Rows from block 2 of a small class-conditioned image diffusion model, named by matrix and row number. Rows with one number belong to one channel. Each number is 500 + 25 x the weight over its row's rms, rounded and kept within 0 to 999. All counts start at 0. Numbers have three digits each.
After each channel's rows are labels from the 100 images, of 14848 (inputs lightly noised), where the channel reaches its highest value: "top examples" is what is common among them. Only what is clearly more common there than usual is listed. The data: photos of arthropod specimens (BIOSCAN-5M).
# convs0: first 3x3 conv (model.mid.0.convs.0.weight, 256x256x3x3, standardized in use, each kernel summed), inputs 192-255
# convs1: second 3x3 conv (model.mid.0.convs.1.weight, 256x256x3x3, standardized in use, transposed, each kernel summed), outputs 192-255

convs0.251:499540533517493515504520500515480513486484518539525462524531486525488485506503449517516509508543465429481508464421480452501487465476436479461471475490468500493457470475490505470477472465432506
convs1.251:484493493500495503533512492501487500484529461502459528535458454498503458485528491482515548500479536496506463504552479447512487507462516534532464509489477505483489516492516535492501472525498492
top examples: order Lepidoptera

convs0.88:478480483519470501463467493522486501479461474502501473469478508502516504483491462492490536504492469496502460487510535502496516465468482531499490470486478464468502526511516490494507531497496496
convs1.88:512487497516518454521476489511523463472496489512503486499514533495493535506495512513501488544516508497501447478472488496508491505466531473546543511459474478479495507520466510508464499529481483
top examples: order Hymenoptera

convs0.104:517500542545503494526542491508516478503443560550543518486529499526490447503524486475483521458490514513510476515493463473516504459507536504475492522468449504453507438502514477527499489468538471
convs1.104:474507490498484512512435461492474538454521501519477460507521517482530538472517444504459499514531510507515470544485494497502514468520525514508484520527460460496543542504467534525518511528487490
top examples: order Hymenoptera

convs0.117:509508507506442496493494504485492471463484489479488471512491498529491493441492515493492510479501444454488476468455477477470494512463490510492507489479465570465436489465463479484488483490518525
convs1.117:537517513477512484493525506501490500504484573538511551480514526533487479572454489510463506515506507511499505517517499510481479549497488519512462474495454528513456521463468522493495478483517520
top examples: order Diptera

convs0.171:488504483520471476499489524503521500505493498454506491403504509486496524485502511521496475482456483506489518476493520491485484525510498502547476482480505466506513512497497441449499462500538491
convs1.171:486487526507545504495509501487482516474514501515504474528478480513504550464490493466510490512481490491513490456480509453551502491518529508483520474500486501492516521546518515534536503554481538
top examples: order Coleoptera

convs0.68:468513472477463481506466532493503492470512436479462462510472464501492510476473534531476498558530508505496502505493506475518491518507502502464507521476499440502524477523486444497498497514511531
convs1.68:491494525533508504518496528481504470535490525534519481532474484500503523540474493502523443587520486469520458510512493510498491473476492494478458494509487523467491500473506510500531506506566502
top examples: order Coleoptera

convs0.176:472495485526481477471478410572561510512509513514535500455477503479503467499546458502488395524468526498479518519472513495495495467489527511460525492490517496492529478492554473474527518494517520
convs1.176:510464482503437519503447556477446493465496458486448503545506485485471518492434559519511510499498505493507516535486506471496540475526478505515471520522545499561531474471534506514468527511478487
top examples: order Hemiptera

convs0.29:500502489495518480499488515483493505490499484523492489458476510484509484454483526473477470507501499476515514537508494491499514507545517500440509492502518487493514427507506483499540499511490531
convs1.29:490514483537512471509478502502510505498522493509504478481445512455482460502520519481462518505511533487534485537477480499498483512491503499551517487502532491486512537481551489497488524528480495
top examples: order Lepidoptera

convs0.105:470513507532507510511515473439545515457550500510551509440517495527544514511503508474493453461428521484502523527505514489511494492508507486497527509509502513469500509487510448469514511513487503
convs1.105:453488531502482478461501489503460491508530576530482496502493488483500546533516462450437551494488467523521510465483483479496461500480525481525471501516505487509473521511480513516502494484501545
top examples: order Diptera

convs0.17:482508482525493512514481529484530522494508464461480522510454513468526477463521594513488472531464476488491496515505462472508512505503482499536465483494500476513469535503496493477485498489476510
convs1.17:513522516502489488535545513520525472563502535491481535492453503532486468494466461480509539503504500501498503502468474504486520511492441514526480527509499531487505517502494469495528484494501470
top examples: order Diptera

convs0.194:492486506502481469485506460470513513500487566506500502493508501498466461486496485497517494500461514532498521508514545479532511481496545483548522510525510467513528506483518553550528497540501472
convs1.194:462467508509489507520507500490504505492534490452516465501530495496531572471526478504491478523517481483480472535487498521517515461479461486524474516532506484559483538510524475467499587449505527
top examples: order Lepidoptera

convs0.127:506512514480482471502498468510560477497511459493518487482489486492490487479483569492450494531514529505528488548505517515534531526526527509470487495515524532487527455546517486515517475501577531
convs1.127:488511492517479474522523544513485490505546549459491498506509518490467444512518479514487495512519523478509525521504530494520458459499508515514517485536531443517496532496480486470488539525515519
top examples: order Araneae; class Arachnida

convs0.210:500517536522487500504520460520512511465548523504499499480472512495480523468512476487515487468482498490473493537506498546501507476498504464455490448520480533495483451512502556488519553535438518
convs1.210:479514497501496469529508485505491505525438519509505476484474498515511504505481502454515469499498521483464518505506457536511522522474443473482511496499521499518494476454484463501509549468517533
top examples: order Coleoptera

convs0.161:503461480494519505499520514497465498484504500513465467496486494484503494509476496505531484514490519498487513523488524530535532505509476464533533511516537459545489500531488494544485486513523503
convs1.161:455497506467511466482540479533494509482522486501543502507445463486510529541510533476495495496449464528502506508495537507520496470480516467501505478477501481507502451474521526475495513526551542
top examples: order Hymenoptera

convs0.11:474488521540527497524511503520508496530457473509566524438523468517462501550511445472502517462493502498473482497487468476469494487487498524521502469486477491465493452460508503461480468473459453
convs1.11:470511485481512531508486442579503478524516419512499497495496486457535500465489422472471533458538487494518443539487483496530492531448494505510501474492510493457477432520471464478497491494526524
top examples: class Arachnida

convs0.179:440480479458464515496470450501507502509507439468504498522492476503517476461479496510510422484456476513517517504507517509500488485506504531571497491536486477505476462494512503487482510517445490
convs1.179:437528471536529463468495501465483513491482481436520545438484487522493502486487509523505454461510444543487531518478506485492466509483508494463525476491491473472532458536466542507467500506518462
top examples: order Sarcoptiformes; class Arachnida; order Symphypleona; class Collembola

convs0.13:522476476485479497510503551518506476499542509444425486527498504461536460493477612492498478543497463496495498491528488495465491540512487468530475493501542513483528547509466477480497516520481564
convs1.13:517463500455529535490509540478466494490475543466465502501512460518522541527516501507482518527491501542505519435492492475513500481480487460482519524456542502472497491523506498509508507445448517
top examples: order Diptera

convs0.118:504498490468477495505508492449495499495487521485510506459509539524501505512493553460519476450588513502490525496520482505488488445532502526462493485503469499512521464508519528506522477503522498
convs1.118:535533512464486483493472494538506456480494521545524501510505502525492482492478465487501498455518481445524527472478477493488500476516538512531523483485480496499470491523534497458549499517528509
top examples: order Lepidoptera

convs0.90:490515483546530524476518455477544500539455468504518533453504491503512532497514501480503513481492531516476475516537516460482471473484527479482505488503512500527499529495527502481504480528485469
convs1.90:552501510525485511457488491518523497469488462492496504488487491502455505544496484521490522504522491497537471480473538485510473525506476497542534509489481499495488531474488512524511475491442512
top examples: order Lepidoptera

convs0.246:502505477488504504481500490514487488480475538494487488499480461475516444493469485504496486470502538519487534530491520500527522499539500525526497479515493548501520482530530522508516528520445522
convs1.246:525507502456498517512499501496505514490552540510522478518471462527510524521451505492463518468484499531510513508539491445512540552512524543505501505494476482538487500505505491534512468539474509
top examples: order Coleoptera

convs0.184:480496540521500508558452484513507509468493557455510491487504529536507516470496435542495484499501522464501502515477495478493499463462498500537519525516482519496494477523498539481506528490504518
convs1.184:520536485470454549553511461522535491503511569544526516512501488509491519509470513506501520488450492507481525529501477536564492508502541504478518515486462501490435508495481462509513478540541496
top examples: order Hemiptera