config.toml
arch = "unet"
targets = ["order"]
cond_dropout = 0.1
Rows from block 2 of a small class-conditioned image diffusion model, named by matrix and row number. Rows with one number belong to one channel. Each number is 128 + 32 x the weight over its row's rms, rounded and kept within 0 to 255. All counts start at 0. Numbers have three digits each.
After each channel's rows are labels from the 100 images, of 14848 (inputs lightly noised), where the channel reaches its highest value: "patch colour" is the nearest of a few named colours to the mean colour under the peak; "strongest on" is what is common among them. Only what is clearly more common there than usual is listed. The data: photos of arthropod specimens (BIOSCAN-5M).
# convs0: first 3x3 conv (model.mid.0.convs.0.weight, 256x256x3x3, standardized in use, each kernel summed), inputs 192-255
# convs1: second 3x3 conv (model.mid.0.convs.1.weight, 256x256x3x3, standardized in use, transposed, each kernel summed), outputs 192-255

convs0.19:145111057102155091106117161159137104093111079079077122150165124148120143075103122140083083197148165146136129166176139117137114087155170117128131201134098106126144133166143102206158114138170250
convs1.19:120136163140135132107198144111119161087092138068138152125156113154186062132113175149083113238113116121133138131096107161118102137114105100000128133122129127136127172129149140130123093101169127
patch colour: brown
strongest on: order Coleoptera

convs0.99:140180105145112111114162084113156119085114146140149104085115115141095198090132121122116080107023151113120116078133130160178133086134135137108107132145126074090129057116179147126171107107203133
convs1.99:140125204133130136130104133112100162159147181147066131144130140124122154077135120147146145156096118118161078087140073137133055166112065079071123115095130157078129113126105130137119153152145107
patch colour: grey
strongest on: order Coleoptera

convs0.206:074122155097131136156163123107144130087125189137108145114164105149090119140108054119120117134115161146163160183201126164191162085168212165041125143199157126192156067199171120160184186178158162
convs1.206:092127150122169162146143173113163105169162159138112137099122081093155026151034149106175127118150114143118179114102129141134081152110120117174106122120153115155124138125157089115114145134164111
patch colour: brown
strongest on: order Coleoptera

convs0.87:120122111122117198158115054065161116139121156144113138075080169135159143152118082090149090100074107127160119106116130111164166133098095129161106174135076145131117191053076177117109148139086111
convs1.87:125098181169190103149041140132097145165078060121126169058087130206110176141175110156143117097109095137147101156154154073108139099152120082120104153115066150130068140073148105124140106108129123
patch colour: brown
strongest on: order Coleoptera

convs0.136:149137124134072110137122127102175131115081212077093126185130146095102125105116143148102123096060156153154137112111149119110117089150116141128115153181121152143106221115098167105178146129033067
convs1.136:159179185117164124099081119121127180127118174149160201164179128135125119086170103158148133146128193118120115057177103123173112128148097153133060087093115117145136157123102190192127124124100123
patch colour: white
strongest on: order Coleoptera

convs0.252:147175129054097162119153141150108119117226156127132116086056093136117128159131046138154060196109170157123145153147172131189145167143137205165113168190171155162124212111149131099145195135202038
convs1.252:124132153111169155101163149154116115161086154124149147145108104142169135094192165110118134145146169123135145190064166094117173027162086148083123098159159154185162215129151071109137137130169137
patch colour: white
strongest on: order Coleoptera

convs0.157:129147161150088133119170141212143146149138109162155111142129124145121121172152085149095191067155120124157121158137123146117128120118086118057079133184130189153151084151124147179114086100085122
convs1.157:116105063068118102085097157210135151110103182122176100117129127076158086164132160154139125142138123082107172191162096093156086099088120173168122098158154126124116154083140121105108073131127166
patch colour: white
strongest on: order Coleoptera

convs0.151:141143094115136119128089129154132117114103099138127126212179117114142118114131124122123123152135150165143122222078166103217141098141100116123147157158125078113132097123112207155089096162170130
convs1.151:157122120133089080148147106129129157125122174082108138160106175180058120098120120101078101098125137145194094141071134101121111130153200174113116151138145061143114105107151088103141179153080154
patch colour: white
strongest on: order Coleoptera

convs0.142:132139134139106120067107118138161109130116059146113124107094077110100098127111174109120169166095154078097111123141087072126116108099168101087111162174113131110135181180182093096138136176133114
convs1.142:081156138127131106113036116062095083118132020113131081162168110050164128133125122109125138169163124112158084088103121069164106124142146129134103119132105092117142147148131130149128175058140129
patch colour: grey
strongest on: order Coleoptera

convs0.6:109096096138137117144172130132100090164116130150166178120117169126132182165107077117151094030043111149087116109113136118169027090088095151083126114125147089127130082118143121159098088098105082
convs1.6:098106169173116129150090129173137113133110060084137185129156197134117169151107076138130155088104099099117144138185124120132068118099119111115150080128118090121170034132140177148129082134040187
patch colour: grey
strongest on: order Coleoptera

convs0.180:124134149131100118135083107160090135100191062108121124206105092126116181114126105133119182161120128151077167094124128117144113177142165163159137093095114085157159048124169081108127076127116091
convs1.180:155120120094177126110091097084143114154118035155125187162102140123124137138100145163178067105120095083154140038146081074152107091097153131188113138037103075114088120180129130151146087204193086
patch colour: grey
strongest on: order Coleoptera

convs0.21:121161085100165133085157146159132101138141133107084098156102120107105142122091222126093087157156160128141141158162116147130196188161125098106090127146203142143110165145188133165121153140122141
convs1.21:162142158138134112171164106147116155094136194212161125102118137169149086165109113112087150089128122153138097144119076077170143166107176146142150115073071152071117148103143155133123091154103144
patch colour: grey
strongest on: order Hymenoptera

convs0.216:184143088146076128114165097134106103154242102149102157078089124093176183127108043183211113063063129131180138135115138196099110094128171090172123037114140124079107084153114154126120127130075125
convs1.216:103135146179125096153197165116102101146032079135124106089054098102116200103104179139102106152122182119053163129202152122150149159135103037094175154122151148111149140077114104141177140136134150
patch colour: grey
strongest on: order Coleoptera

convs0.71:079122086139103161126153115141147138144124127122110125127115143081125198176141137113139115148072111177088122145122117149166118117133086102083131096115138177172139182102087124123147131118193073
convs1.71:074106174135115172132124131160117121154169092180134100116075080092142137162157099077180120124093128172123088167059125144081161136131112112173121141149200163154128141138110124061073170148161163
patch colour: grey
strongest on: order Coleoptera

convs0.59:111158144112133130140137191153139136134172178147151160147117137124129043106114150083088088128130137106151124150139126087136156191133136103042097190153123168156120078108113074151114157128134143
convs1.59:133120096095120060201115157141169216113129126117166160106128111134146081199125039100177125153186063090146077084129092088123147101115144109166139123162170067130116080130145097120142134184122159
patch colour: white
strongest on: order Hymenoptera

convs0.133:152106107182070120117167106140164136138144133188119119135123116070118022209107084102122178032210122128142123113144165143141094081104145126084140114121110167136093143108125163144099140105054151
convs1.133:192142153068109097112163063107102158108133045144134132153131118056092131156109167122148113115160155142092123141081157117169084160157093148179202132162164125150121130122112106111085143114147110
patch colour: white
strongest on: order Coleoptera

convs0.153:138101167124217173184107141182142165127221146123136133126138175114121214160115114150110082156158112157150130107135146144081144130114119074127138112123115086155121140107136141124078179118091143
convs1.153:133132133121082084128118139129063116132158077093123106098151136146121073157105090168118098133145143156138173125109136113132149153118126108113105131156113116108072128107107171127140117145127081
patch colour: white
strongest on: order Coleoptera

convs0.203:154124166067184133119135160123108111113148100169132147116108115216112133143104101104143122159130124109128112125109107161119131110072101096121095085144137103124160096114137171079114153130064082
convs1.203:117063127138100150136163118119099120137102127158130098135109101116136088145100136095151135162142147166130146141130076139173119158142130063083149151126153116140114147162058097103112172144196196
patch colour: grey
strongest on: order Coleoptera