Rows from block 2, named by matrix and row number. Rows with one number belong to one channel. Each number is 500 + 40 x the weight over its row's rms, rounded and kept within 0 to 999. All counts start at 0. Numbers have three digits each.
# convs0: first 3x3 conv (model.mid.0.convs.0.weight, 256x256x3x3, standardized in use), inputs 112-118, a 3x3 kernel for each
# convs1: second 3x3 conv (model.mid.0.convs.1.weight, 256x256x3x3, standardized in use, transposed), outputs 112-118, a 3x3 kernel for each
convs0.65:482483611505511489492499501523539425519476504451464479617449491537444512451511583531534458474533487526500539492482438442539538493484540546521487521568452427527500506518532504469525495471502
convs1.65:422509458503529480441546507521505479545513525539482477542569447531527542422508479552470523470495464462495529518518611515522390513523469563499528368519508577514462497468490477491518533507475
convs0.66:473518529517521510475525475342470456536502467499522607521435465499505513523424472527499479519522525537508500550465480534520459544550452462529484479489532504474551545496479545475477514530462
convs1.66:392522483555464498507494462448471568525522535449463549499514438545496425493418437507504514526503506541476474477554603543547527567577536554547505485517612541474481498534460493526478493500494
convs0.67:457537464525494435579507508504459436495452468525452452518431552522495555456489523520529476469481527523498561545482469486557522481485444537450495421464424554459773433512525448487484508547526
convs1.67:490560547488492532489563545553450529469504550472524421486505501504471531492521541519579525539543507496508549455512432541527449500450438629553531520483473489517470512452527544455551508523528
convs0.68:530520495507528500505473476485513461422497451471419447428459480427496482523511462477495445510512509522475486494467527496484519547499500449476544489564561521529537494514506516466479508503484
convs1.68:472474457547456486497483424499508500505595568525485449497488530511476435529460498448505514533429531520512516471486519512513533486502493530526473531499503512519514489482504539447463531463482
convs0.69:520506449491549510534503518526494524552538517524558444520522519422455521490523482539504531488480497537558559458441494486511456498523507473480507415420458486490564530470535485575513496539523
convs1.69:479486461501573462456463535512573538485532553500516546503500477491515531522479507497472501524489516511482521497496520464488535399486517482393477515455455492451474574498496523469447472504492
convs0.70:495444488466532484494457577555483528542439455437499556472538498510519508564562494506460519540442511512523496573495468489510556537532502514513524534487592547496374486507432537518488482491588
convs1.70:487466479472504512481521506481514467520574486493472552528516515594429478442451509513492542536565598518547542532500547543506547458560555520540508455493537467506463454494453492476494515527586
convs0.71:538519470493406452484497522533534490517411586560448569502494438546437583417535499500463449553485519517497491524539530513524495504537545493396519612454578468569496483507481464449473476461518
convs1.71:442532482469479413405506453472460442512477492542554534499554631580496509588584486522484526442462536470449458491482478490573474533390442528509532460562545492484490424537578495520506492503483
convs0.72:508486482522486525495529497431476506469437473482533491494471485481534557452458469460505468550446507534518484498530611473503496508437471460592545497514534467596566489541579472485471508486506
convs1.72:588485449576512470478483528494489488515450476566465551481526552499552529462457427520495513491478552470525541466474583565504529482558483487482506493463500469625482494532497480465442528455515
convs0.73:525613532544502466451533518459471456556491408552484539453485509490529535547552489525463469524531518526518475557491494518524529528598571468433447559414493669506491494547551527546499593475496
convs1.73:481576477489574452553534575506513552481484484473521492481531471525491564566456489498513571490538541485508561506528543462535543481448505470458582482553473552521466479496452541516486483483570
convs0.74:506548478504514564516469474481469344421538490465479508499572387512481515563475471417451487506525487522523502442513463527504512501507476394512451489485470576480460532535514513465469526498504
convs1.74:445466467544495576558531565447544455488495419486445497558513497485438484503505485525480468575488476524512448537501475442533493534540459467535527558446443448479456517532468483488474488470490
convs0.75:481470479481504519499471478469501513525428485490440600448487503437542470506472551510486513535531518502485478520517558400509604504602539535490459501538465584426696529483497526505512429524499
convs1.75:534458534489528475498542521522489471494552481499532458475504529517540554453523482486515419446560525535470527525616519570490431526473462501445530531561463465472467500523598525499502493549398
convs0.76:498510548559424506420539495420496457540476515508419479526509578494454508603464435466497483560554564478470517494473385492498476534524513544502533455474453537546454487492472447459416504498469
convs1.76:482520498500489567514499495513450514527516524531534485495460490541516527519503487526594529544517607529477499514448567452447523448460475430463489524502433465533512583470482571527475564554524
convs0.77:551521460470495491540536433412582464489543575478470536404488547474509456464400483504493476494541479531523536474480528462471517439451488477576531514437478428473476501474492498485558519509523
convs1.77:499511494520484541485494537509495534522438514547500407455542581535555548428555465527533555533449526592491509590490428533494435534497592446509390500447486478602538460484461440521500480537520
convs0.78:513487433462493491513459445532472572552485442446459528457439496512489435461527484509485480483459477476475496487552492514541530576446483565557559519487326447463540515477533519450569532490453
convs1.78:442521574523535501506490543445483507482501491603489512482511535523447432538539535486490457575517495414494473503415571490510530410470453555465504545566492577555566529477498457555542520549542
convs0.79:484562470599514484513472516441449511468541500458466509534439539442415521612457501533483559528496545509467493566537549506522465459505513536487507508491457536458603507513451523471458504592469
convs1.79:528479509541562543526508559488485493518493441502425397489508492515512535445569521539516504495446432459493482540478587473513565578491519569418528483475506495566485556418550589441425608531480
convs0.80:534533503528472530500559505502520477514549539481497481446454613559440489433462523519502489490448472500453476472478500479486491571513477444534462506403436549445608484470495472490507467454545
convs1.80:470512516449517482438531492487470469485548500461432580498508514516472505487537523489411571507481500503495536495443513474434451490436445507486537420482549535470452523604578470520490502538491
convs0.81:497524505483538526513500518407543559446454629460538473535512462564458441549549453471484471501466518548457556495522519521477446557527509542482547497458547462536485518545540483453502479506442
convs1.81:419458479480508509521512504429537493521474451423446536517512538531505488503413466527495507534426504429497492573487482452466519447492526454462458505512544469502560500521512549502498526565444
convs0.82:471524439539542502524583535468521459515490467514542478411501447473509413567600466462459528464532503510533509507535522487513451555464464477594502473518578507551481507515524509515484495576487
convs1.82:493472495510515511472486477516464471483480537497535539580529565571505532569499473459527492464552504498491430488484513501597415483450483566572506553523560492517407530497518464455504478530511
convs0.83:459481497461466481534444486499480543536452564526502554507501490513475501524451497525504519507463517580542549530501529556618502510497482513519503531501433489484476471472458510466458520488486
convs1.83:477391507481479555489482482569561505475509489440508504500568471518581515521509490466456471531425474504484450479483493431548441456477496478498473505349471513495483493516475525554486531511466
convs0.84:512530538445551491531527543479466562436435503518524499565462522489478500438609576463505574499504421518475527553528569486475451483521555503516498460483415470541493503480459527491500487526498
convs1.84:511473381479479515464576533492540480572509434457600470437519568415474491483427476450456499516471481554479483460507471500513466490507490514430502502550575494444539460470507507449471544507455
convs0.85:449457476502547503483475486541546500493448533462515398588529521405529440443447509407404412491460454469458514520467539476451433474472508550514529502587487566454528523493492493539469463485497
convs1.85:535513472589531504495511485443558477461504552453472513476539513540491523483472532561555520563484549500532518550487534546406487575491489448459499509480510597572474502521556475494541491513566
convs0.86:480500488442498495533531409417447492485553454550436539347468554434504500505513583544450503494496499502446493524580504544483478504556520369472524497500465524520506528515512486510488499509499
convs1.86:485539593509532453592486517538548488508530603544494516461466503472499489448609477411490528582516520531535480597503544543500499547434498517510538520475481526555574614456467443471495402466572