config = dict(
    arch='unet',
    model='class-conditioned image diffusion model',
    dataset='photos of arthropod specimens (BIOSCAN-5M)',
    train_examples=97500,
    image_size=48,
    horizontal_flip=True,
    conditioning='class',
    objective='epsilon',
    cond_dim=256,
    targets=['order'],
    num_classes=18,
    cond_dropout=0.1,
    norm='groupnorm',
    activation='elu',
    weight_standardization=True,
    pixel_unshuffle=2,
    widths=[64, 128, 256],
    blocks_per_level=1,
    scale_shift_norm=True,
    attention=False,
    upsampling='nearest_conv',
    init='torch_default',
    residual_init='zero_last',
    optimizer='muon',
    muon_scale='match_rms_adamw',
    lr=0.0026,
    momentum=0.9,
    nesterov=True,
    orthogonalizer='newton_schulz_5',
    adamw_lr_other_params=0.00084,
    grad_clip=1.0,
    adaptive_grad_clip=0.1,
    steps=12600,
    batch_size=256,
    epochs=33.1,
    lr_schedule='cosine',
    final_lr_fraction=0,
    warmup_steps=630,
    weight_decay=0.1,
    adamw_weight_decay_other_params=0.01,
)
Rows from block 2 of a small class-conditioned image diffusion model, named by matrix and row number. Rows with one number belong to one channel. Each number is 128 + 24 x the weight over its row's rms, rounded and kept within 0 to 255. All counts start at 0. Numbers have three digits each. After the name is the row's rms in percent of the matrix's.
After each channel's rows are labels from the 100 images, of 14848 (inputs lightly noised), where the channel reaches its highest value: "patch colour" is the nearest of a few named colours to the mean colour under the peak. Only what is clearly more common there than usual is listed. The data: photos of arthropod specimens (BIOSCAN-5M). In brackets: how many of the 100.
# convs0: first 3x3 conv (model.mid.0.convs.0.weight, 256x256x3x3, standardized in use, each kernel summed), inputs 128-191
# convs1: second 3x3 conv (model.mid.0.convs.1.weight, 256x256x3x3, standardized in use, transposed, each kernel summed), outputs 128-191

convs0.125 102:106102115117153124136102156105117116104067148132112145122132120126113154146118140150143106139113153155134093141101157126127132124105176134111155164108133146112105094118124173149135110116127128
convs1.125 077:119084157112118113113142157166110118129154166111102108119099109134109101122115097110160147126148158143102141098119128134127106068105116165142136176166155148107171105119117084094153109104118169
patch colour: pink (87)

convs0.46 096:183151103137108181117133170128098135121138110112151099132120099109114103102144116132151112153087152082080062136128149147119124125158147112127087153137136132136110124194148114138096139084116111
convs1.46 089:105125128092130109169107159111117149127124150121098140116150106078104123080132101149120092110121174061173165097143131134145134208165117125118137085117125131148148089142142159156128157085095143
patch colour: pink (88)

convs0.153 125:148097155110158116147134166126105122116155160125146163122131101145106113095144097139108117125111151169148109134161157141172123102130140157118144146152157101072178114159154127145136117149150143
convs1.153 165:160109111112105209120127113103108110107126151128146149130141172101130155144115096130189115112134154150097144134168175146156129093124105170168162135106130107117121123132151169107093143130176149
patch colour: white (98)

convs0.78 101:126126110125140142144124099126142144112155099145122114125073132108148115120094126115119116129150109120120101102112093072119093122145130125154096106124149137133107134098112132103118125149147114
convs1.78 075:132157175098126135128119133145070120139122061126177104139064116127143077116121137092115158129130149133120143153102127152118052109082108163118095106165149106082098138112139112121146154113140130
patch colour: grey (50)

convs0.31 090:114143128159102146114103139128121122110162151150112121164081129117120152134145164163087139089132120100153102139114107113089102083121103124149151137133114148127138129127174110143159129169119125
convs1.31 096:149124122107123174128134126077164123178153146105140131112101153106164106122145137157060139168134112066108066100127135111144150155118095137099171116083101103130146113124124117089097121137139118
patch colour: grey (25)

convs0.196 088:117108129131134084154132096090147135092115143118077142125131135112125101126102124075124171099142105146123148120120112142120116139101149175139129135155180125157145155159122107146105116111090115
convs1.196 114:160093160157092112124148117121154110123147180119145124134141117163089145128168104145120094136147098121116102134165084133149155116112117128076128121099130163171202082108107154098158107117116164
patch colour: pink (94)

convs0.225 104:064145101170132137095084132097132118146123099097080147147100157102122149120117126131141127160149141117089119081135095097088100131125124158157124146116116144141114134109130133121127088100140128
convs1.225 080:140124182114127134164130141138144155105138138123098099113104107147185131128136159132162161105111116111128136166137108183141082164125151130108122096127172115108107127123101124150123156104104152
patch colour: grey (49)

convs0.83 165:138132127144139150147142142137176141147119106150131186140112111189150137113147141092142191174148156097153131116163137155133163112148127108146164110123078163081177166120121137168167144148144181
convs1.83 125:118102134144078164116163136143097133138158133134112135105094111140133087088128116156179145133111096111163091091190142173136153137109144110105131155179111147080134133120083148165092136127148167
patch colour: white (94)

convs0.27 086:087146108154136145128149137124171112111135106136129116133164147143122123082120155154128119151144128138112156136105146075123123132153113165200128133160170156166128146142139108120112089129154156
convs1.27 158:163092167145134088106168111118152137106124133117142113113102169103076119158153158197108112120100114156090139117153137144127132120130146154170177165136116147123108127106122107153128121153136137
patch colour: pink (99)

convs0.77 079:134135113108118146110120149150134136099096108096113181128117124110113151143157150115145152142155070132137121136188125120122101171079115154126089154147112145126141113081116157122153105161109109
convs1.77 068:151133166144121124127129122113089122128099100150084145120092136110161118117103111145123088124153151122118122148120144102127075138100137164131090160094136118080148144151123131150118116147158151
patch colour: pink (88)

convs0.54 095:139123092099165186137112123097157102128129118130121129116097133088114121121135114126128126093100125127099064145145117102128148114138111129158163129135163158138129120097119130146144095127104118
convs1.54 132:141076161159129093118117096099168135077127128127149151129107118119109133151125146141118101102109092151099143100158085118163175133100092140106152096115088169152122102118114095120132136159140123
patch colour: pink (91)

convs0.26 120:136157123121122085096108130147127149168112132120167134150111129109134137113126147111165114154129115124136175138114078132085122125129163117098086135093098121089114108122093120125127137122115113
convs1.26 103:135126142150154163171097142133117072107085153179126124132118080113101151104145132127130117100058163028136155144110117114134128118119152160168096136118185124095113096141118168113135123129099153
patch colour: brown (78)

convs0.104 098:113099124134149093064106149087101082125118126127125109109106064106138141102109078105110124108133145186136094098125176129129158133108113143160145137142101141097131138144104164133118148132122097
convs1.104 097:140137126152128125132107132133117108110066069133163137131137065118146122149135121129164159130167104128158138132073138118132083133132137176126161126126156112081090142122151091110134118155134103
patch colour: grey (39)

convs0.39 098:164145162168169126124198143104146164097124154146167142103134170138127115119098120116140135126149119191146175129146136131133133121166153165119147214121170139115165143146138154151120140116157147
convs1.39 107:138110099137101114129139100131104170134096134101114118114129147105129135133112144079154138139139121094104136151131141149137108127105182140146098077122133153154153156112122179155138117125158114
patch colour: grey (29)

convs0.42 106:119101144117125181079122121112110095113210142099180151105145142133137124123140094099134121109100117111148152126072128155149157183172075139125127122142129142144108165123139140146167129130129154
convs1.42 097:124127124112132044087101159107106073133127126188171134112167165114189100156142117170133110134119181117154196135089155125154140155127101173146144151129142136121097107148119129123181125084140148
patch colour: pink (92)

convs0.251 110:130166113155121139152136106118136097143068143142117118163133155139147164114100154103132132144153098097151095118118114173125123155103122137132146149105094124117162157121086154152124134136128141
convs1.251 083:143134130108104115100132125162115124101125164125133133144134171082137109140152128111167152134168164114153134111098148120100108125099147103156094114137111072090124131155159126127174109123137158
patch colour: grey (31)

convs0.14 101:082093129135123130152132134113088083107150105133135114148111102109133122107144078141084142069100119110150121109159122130136177156132169156141162157146144148132145149163130109130151130123130137
convs1.14 105:150136107145105139103154119161090137113130132131110170189116124136111113110135112116137144160142109096100132134114126113113114116148131165157123130144099176156115118100151150136140131151126130
patch colour: pink (91)

convs0.233 093:153112080115089206183167109118103123099181120120086137171119111096112130137165122075090115138107109129106113112115081117125106115090098123151142136131101134168096122094107132115149133138091155
convs1.233 070:108152143181146119136142145103122147166138107086154104157102118129144102079132130091110151089102139135139138119118141139097124126166118153126139137117128119129150107157149098097121122088092107
patch colour: grey (26)

convs0.229 100:099125097171130144122085141118135107117060124140084114158124124120134152167124120142132108143177110184103069109100142150140129170120122157165138093084113141138127160150128141119111083155112151
convs1.229 091:123162167094164171140093118161144107126122129097106094103123093118123119142114157096136126149131132198148138156135126093175147114099142162092141124142137113118159089136135145099119155140133122
patch colour: pink (89)

convs0.25 088:182126174126140115096080165107148119094105121126119150124099141131125118105126113137131117111127120162170193120148133126144088125102136141172107153135129162134163191098129130153100110111129139
convs1.25 083:135145104114108177170130099145149147126111167147182149115070137132117138084127142150090134103122123132123098156135132145147117165150137163139098124134132096139141092156147142098117087131114124
patch colour: grey (40)

convs0.239 089:117125116114060101129078108084147126129095114095094113094152127128131099143167126114132130089125127137124085160155113113105111152131111131141109089134111171162123175151136141130129148130099137
convs1.239 126:115147121127150134140148124084132128129084129148161144135112108140134130127160163131151156126143134151127115108118140124124142151105110163146149126172094129140073143117111108119150142114128117
patch colour: pink (88)

convs0.68 131:166136113118131147144144136147120148125115133147165125114159139142154138124124143149132120106151111000139179122141158124131148148153158127122126139132137126161103091111127137123111134133125131
convs1.68 174:121149140111085117138122113176158170106161131069089119157173122150116151121103107153144122144166123215109120138168101127119145105115155124137135135137146161139127097075132159146156137184173130
patch colour: black (53); brown (47)

convs0.205 101:010090131171184097166131106092160143139102115125176126155156148114112143096149123140145128117101166124111111138086146141135109111137134119169131121133141105129126111083125146124116135117113121
convs1.205 066:161118133121125153129115139125157109120111114143150087157174165106086109130097128104142126134116128120110112116100085136116113124154114097109139136126071097110113137146106084106139107144092154
patch colour: grey (34)

convs0.47 095:079119098145116114103146120093138179144130130109137135125076117116146140119128130136125100134116114122142158154160166080123128133151122140150126115161176115135103130096127120121109080109141121
convs1.47 098:092147168126146080101121189156145168079135163121109120133151129131096163134125151107120140111152110132129176113143108137143128136086139151122135141136113127157098139084177104098157089188153102
patch colour: pink (96)

convs0.19 111:140093136117087155108137127133156143140127113129210133103135135139180140135188138151143119105142145050165146105151134126116140124146108136040128165155111146098161104123116147104122166167118113
convs1.19 143:123131153060123110091152119146135127108169148077102123163133151129106136127121122105131116172168106231152129163155107124132156090141110130174126129147114131144147096107121129118100135100127102
patch colour: brown (54)

convs0.185 096:139080121126187116154124123116105106121156144119115141144109120125110114171132127132132140121142126103166059154086129124115146099093096100134100096101117098082115094119118122118124097138106129
convs1.185 127:140137106114147129153127149114094079173132124136134127122120094133112084147109131121134161106108135108118168128158144132140114162180144123084120133090150118134132123111131105117152152119139139
patch colour: pink (96)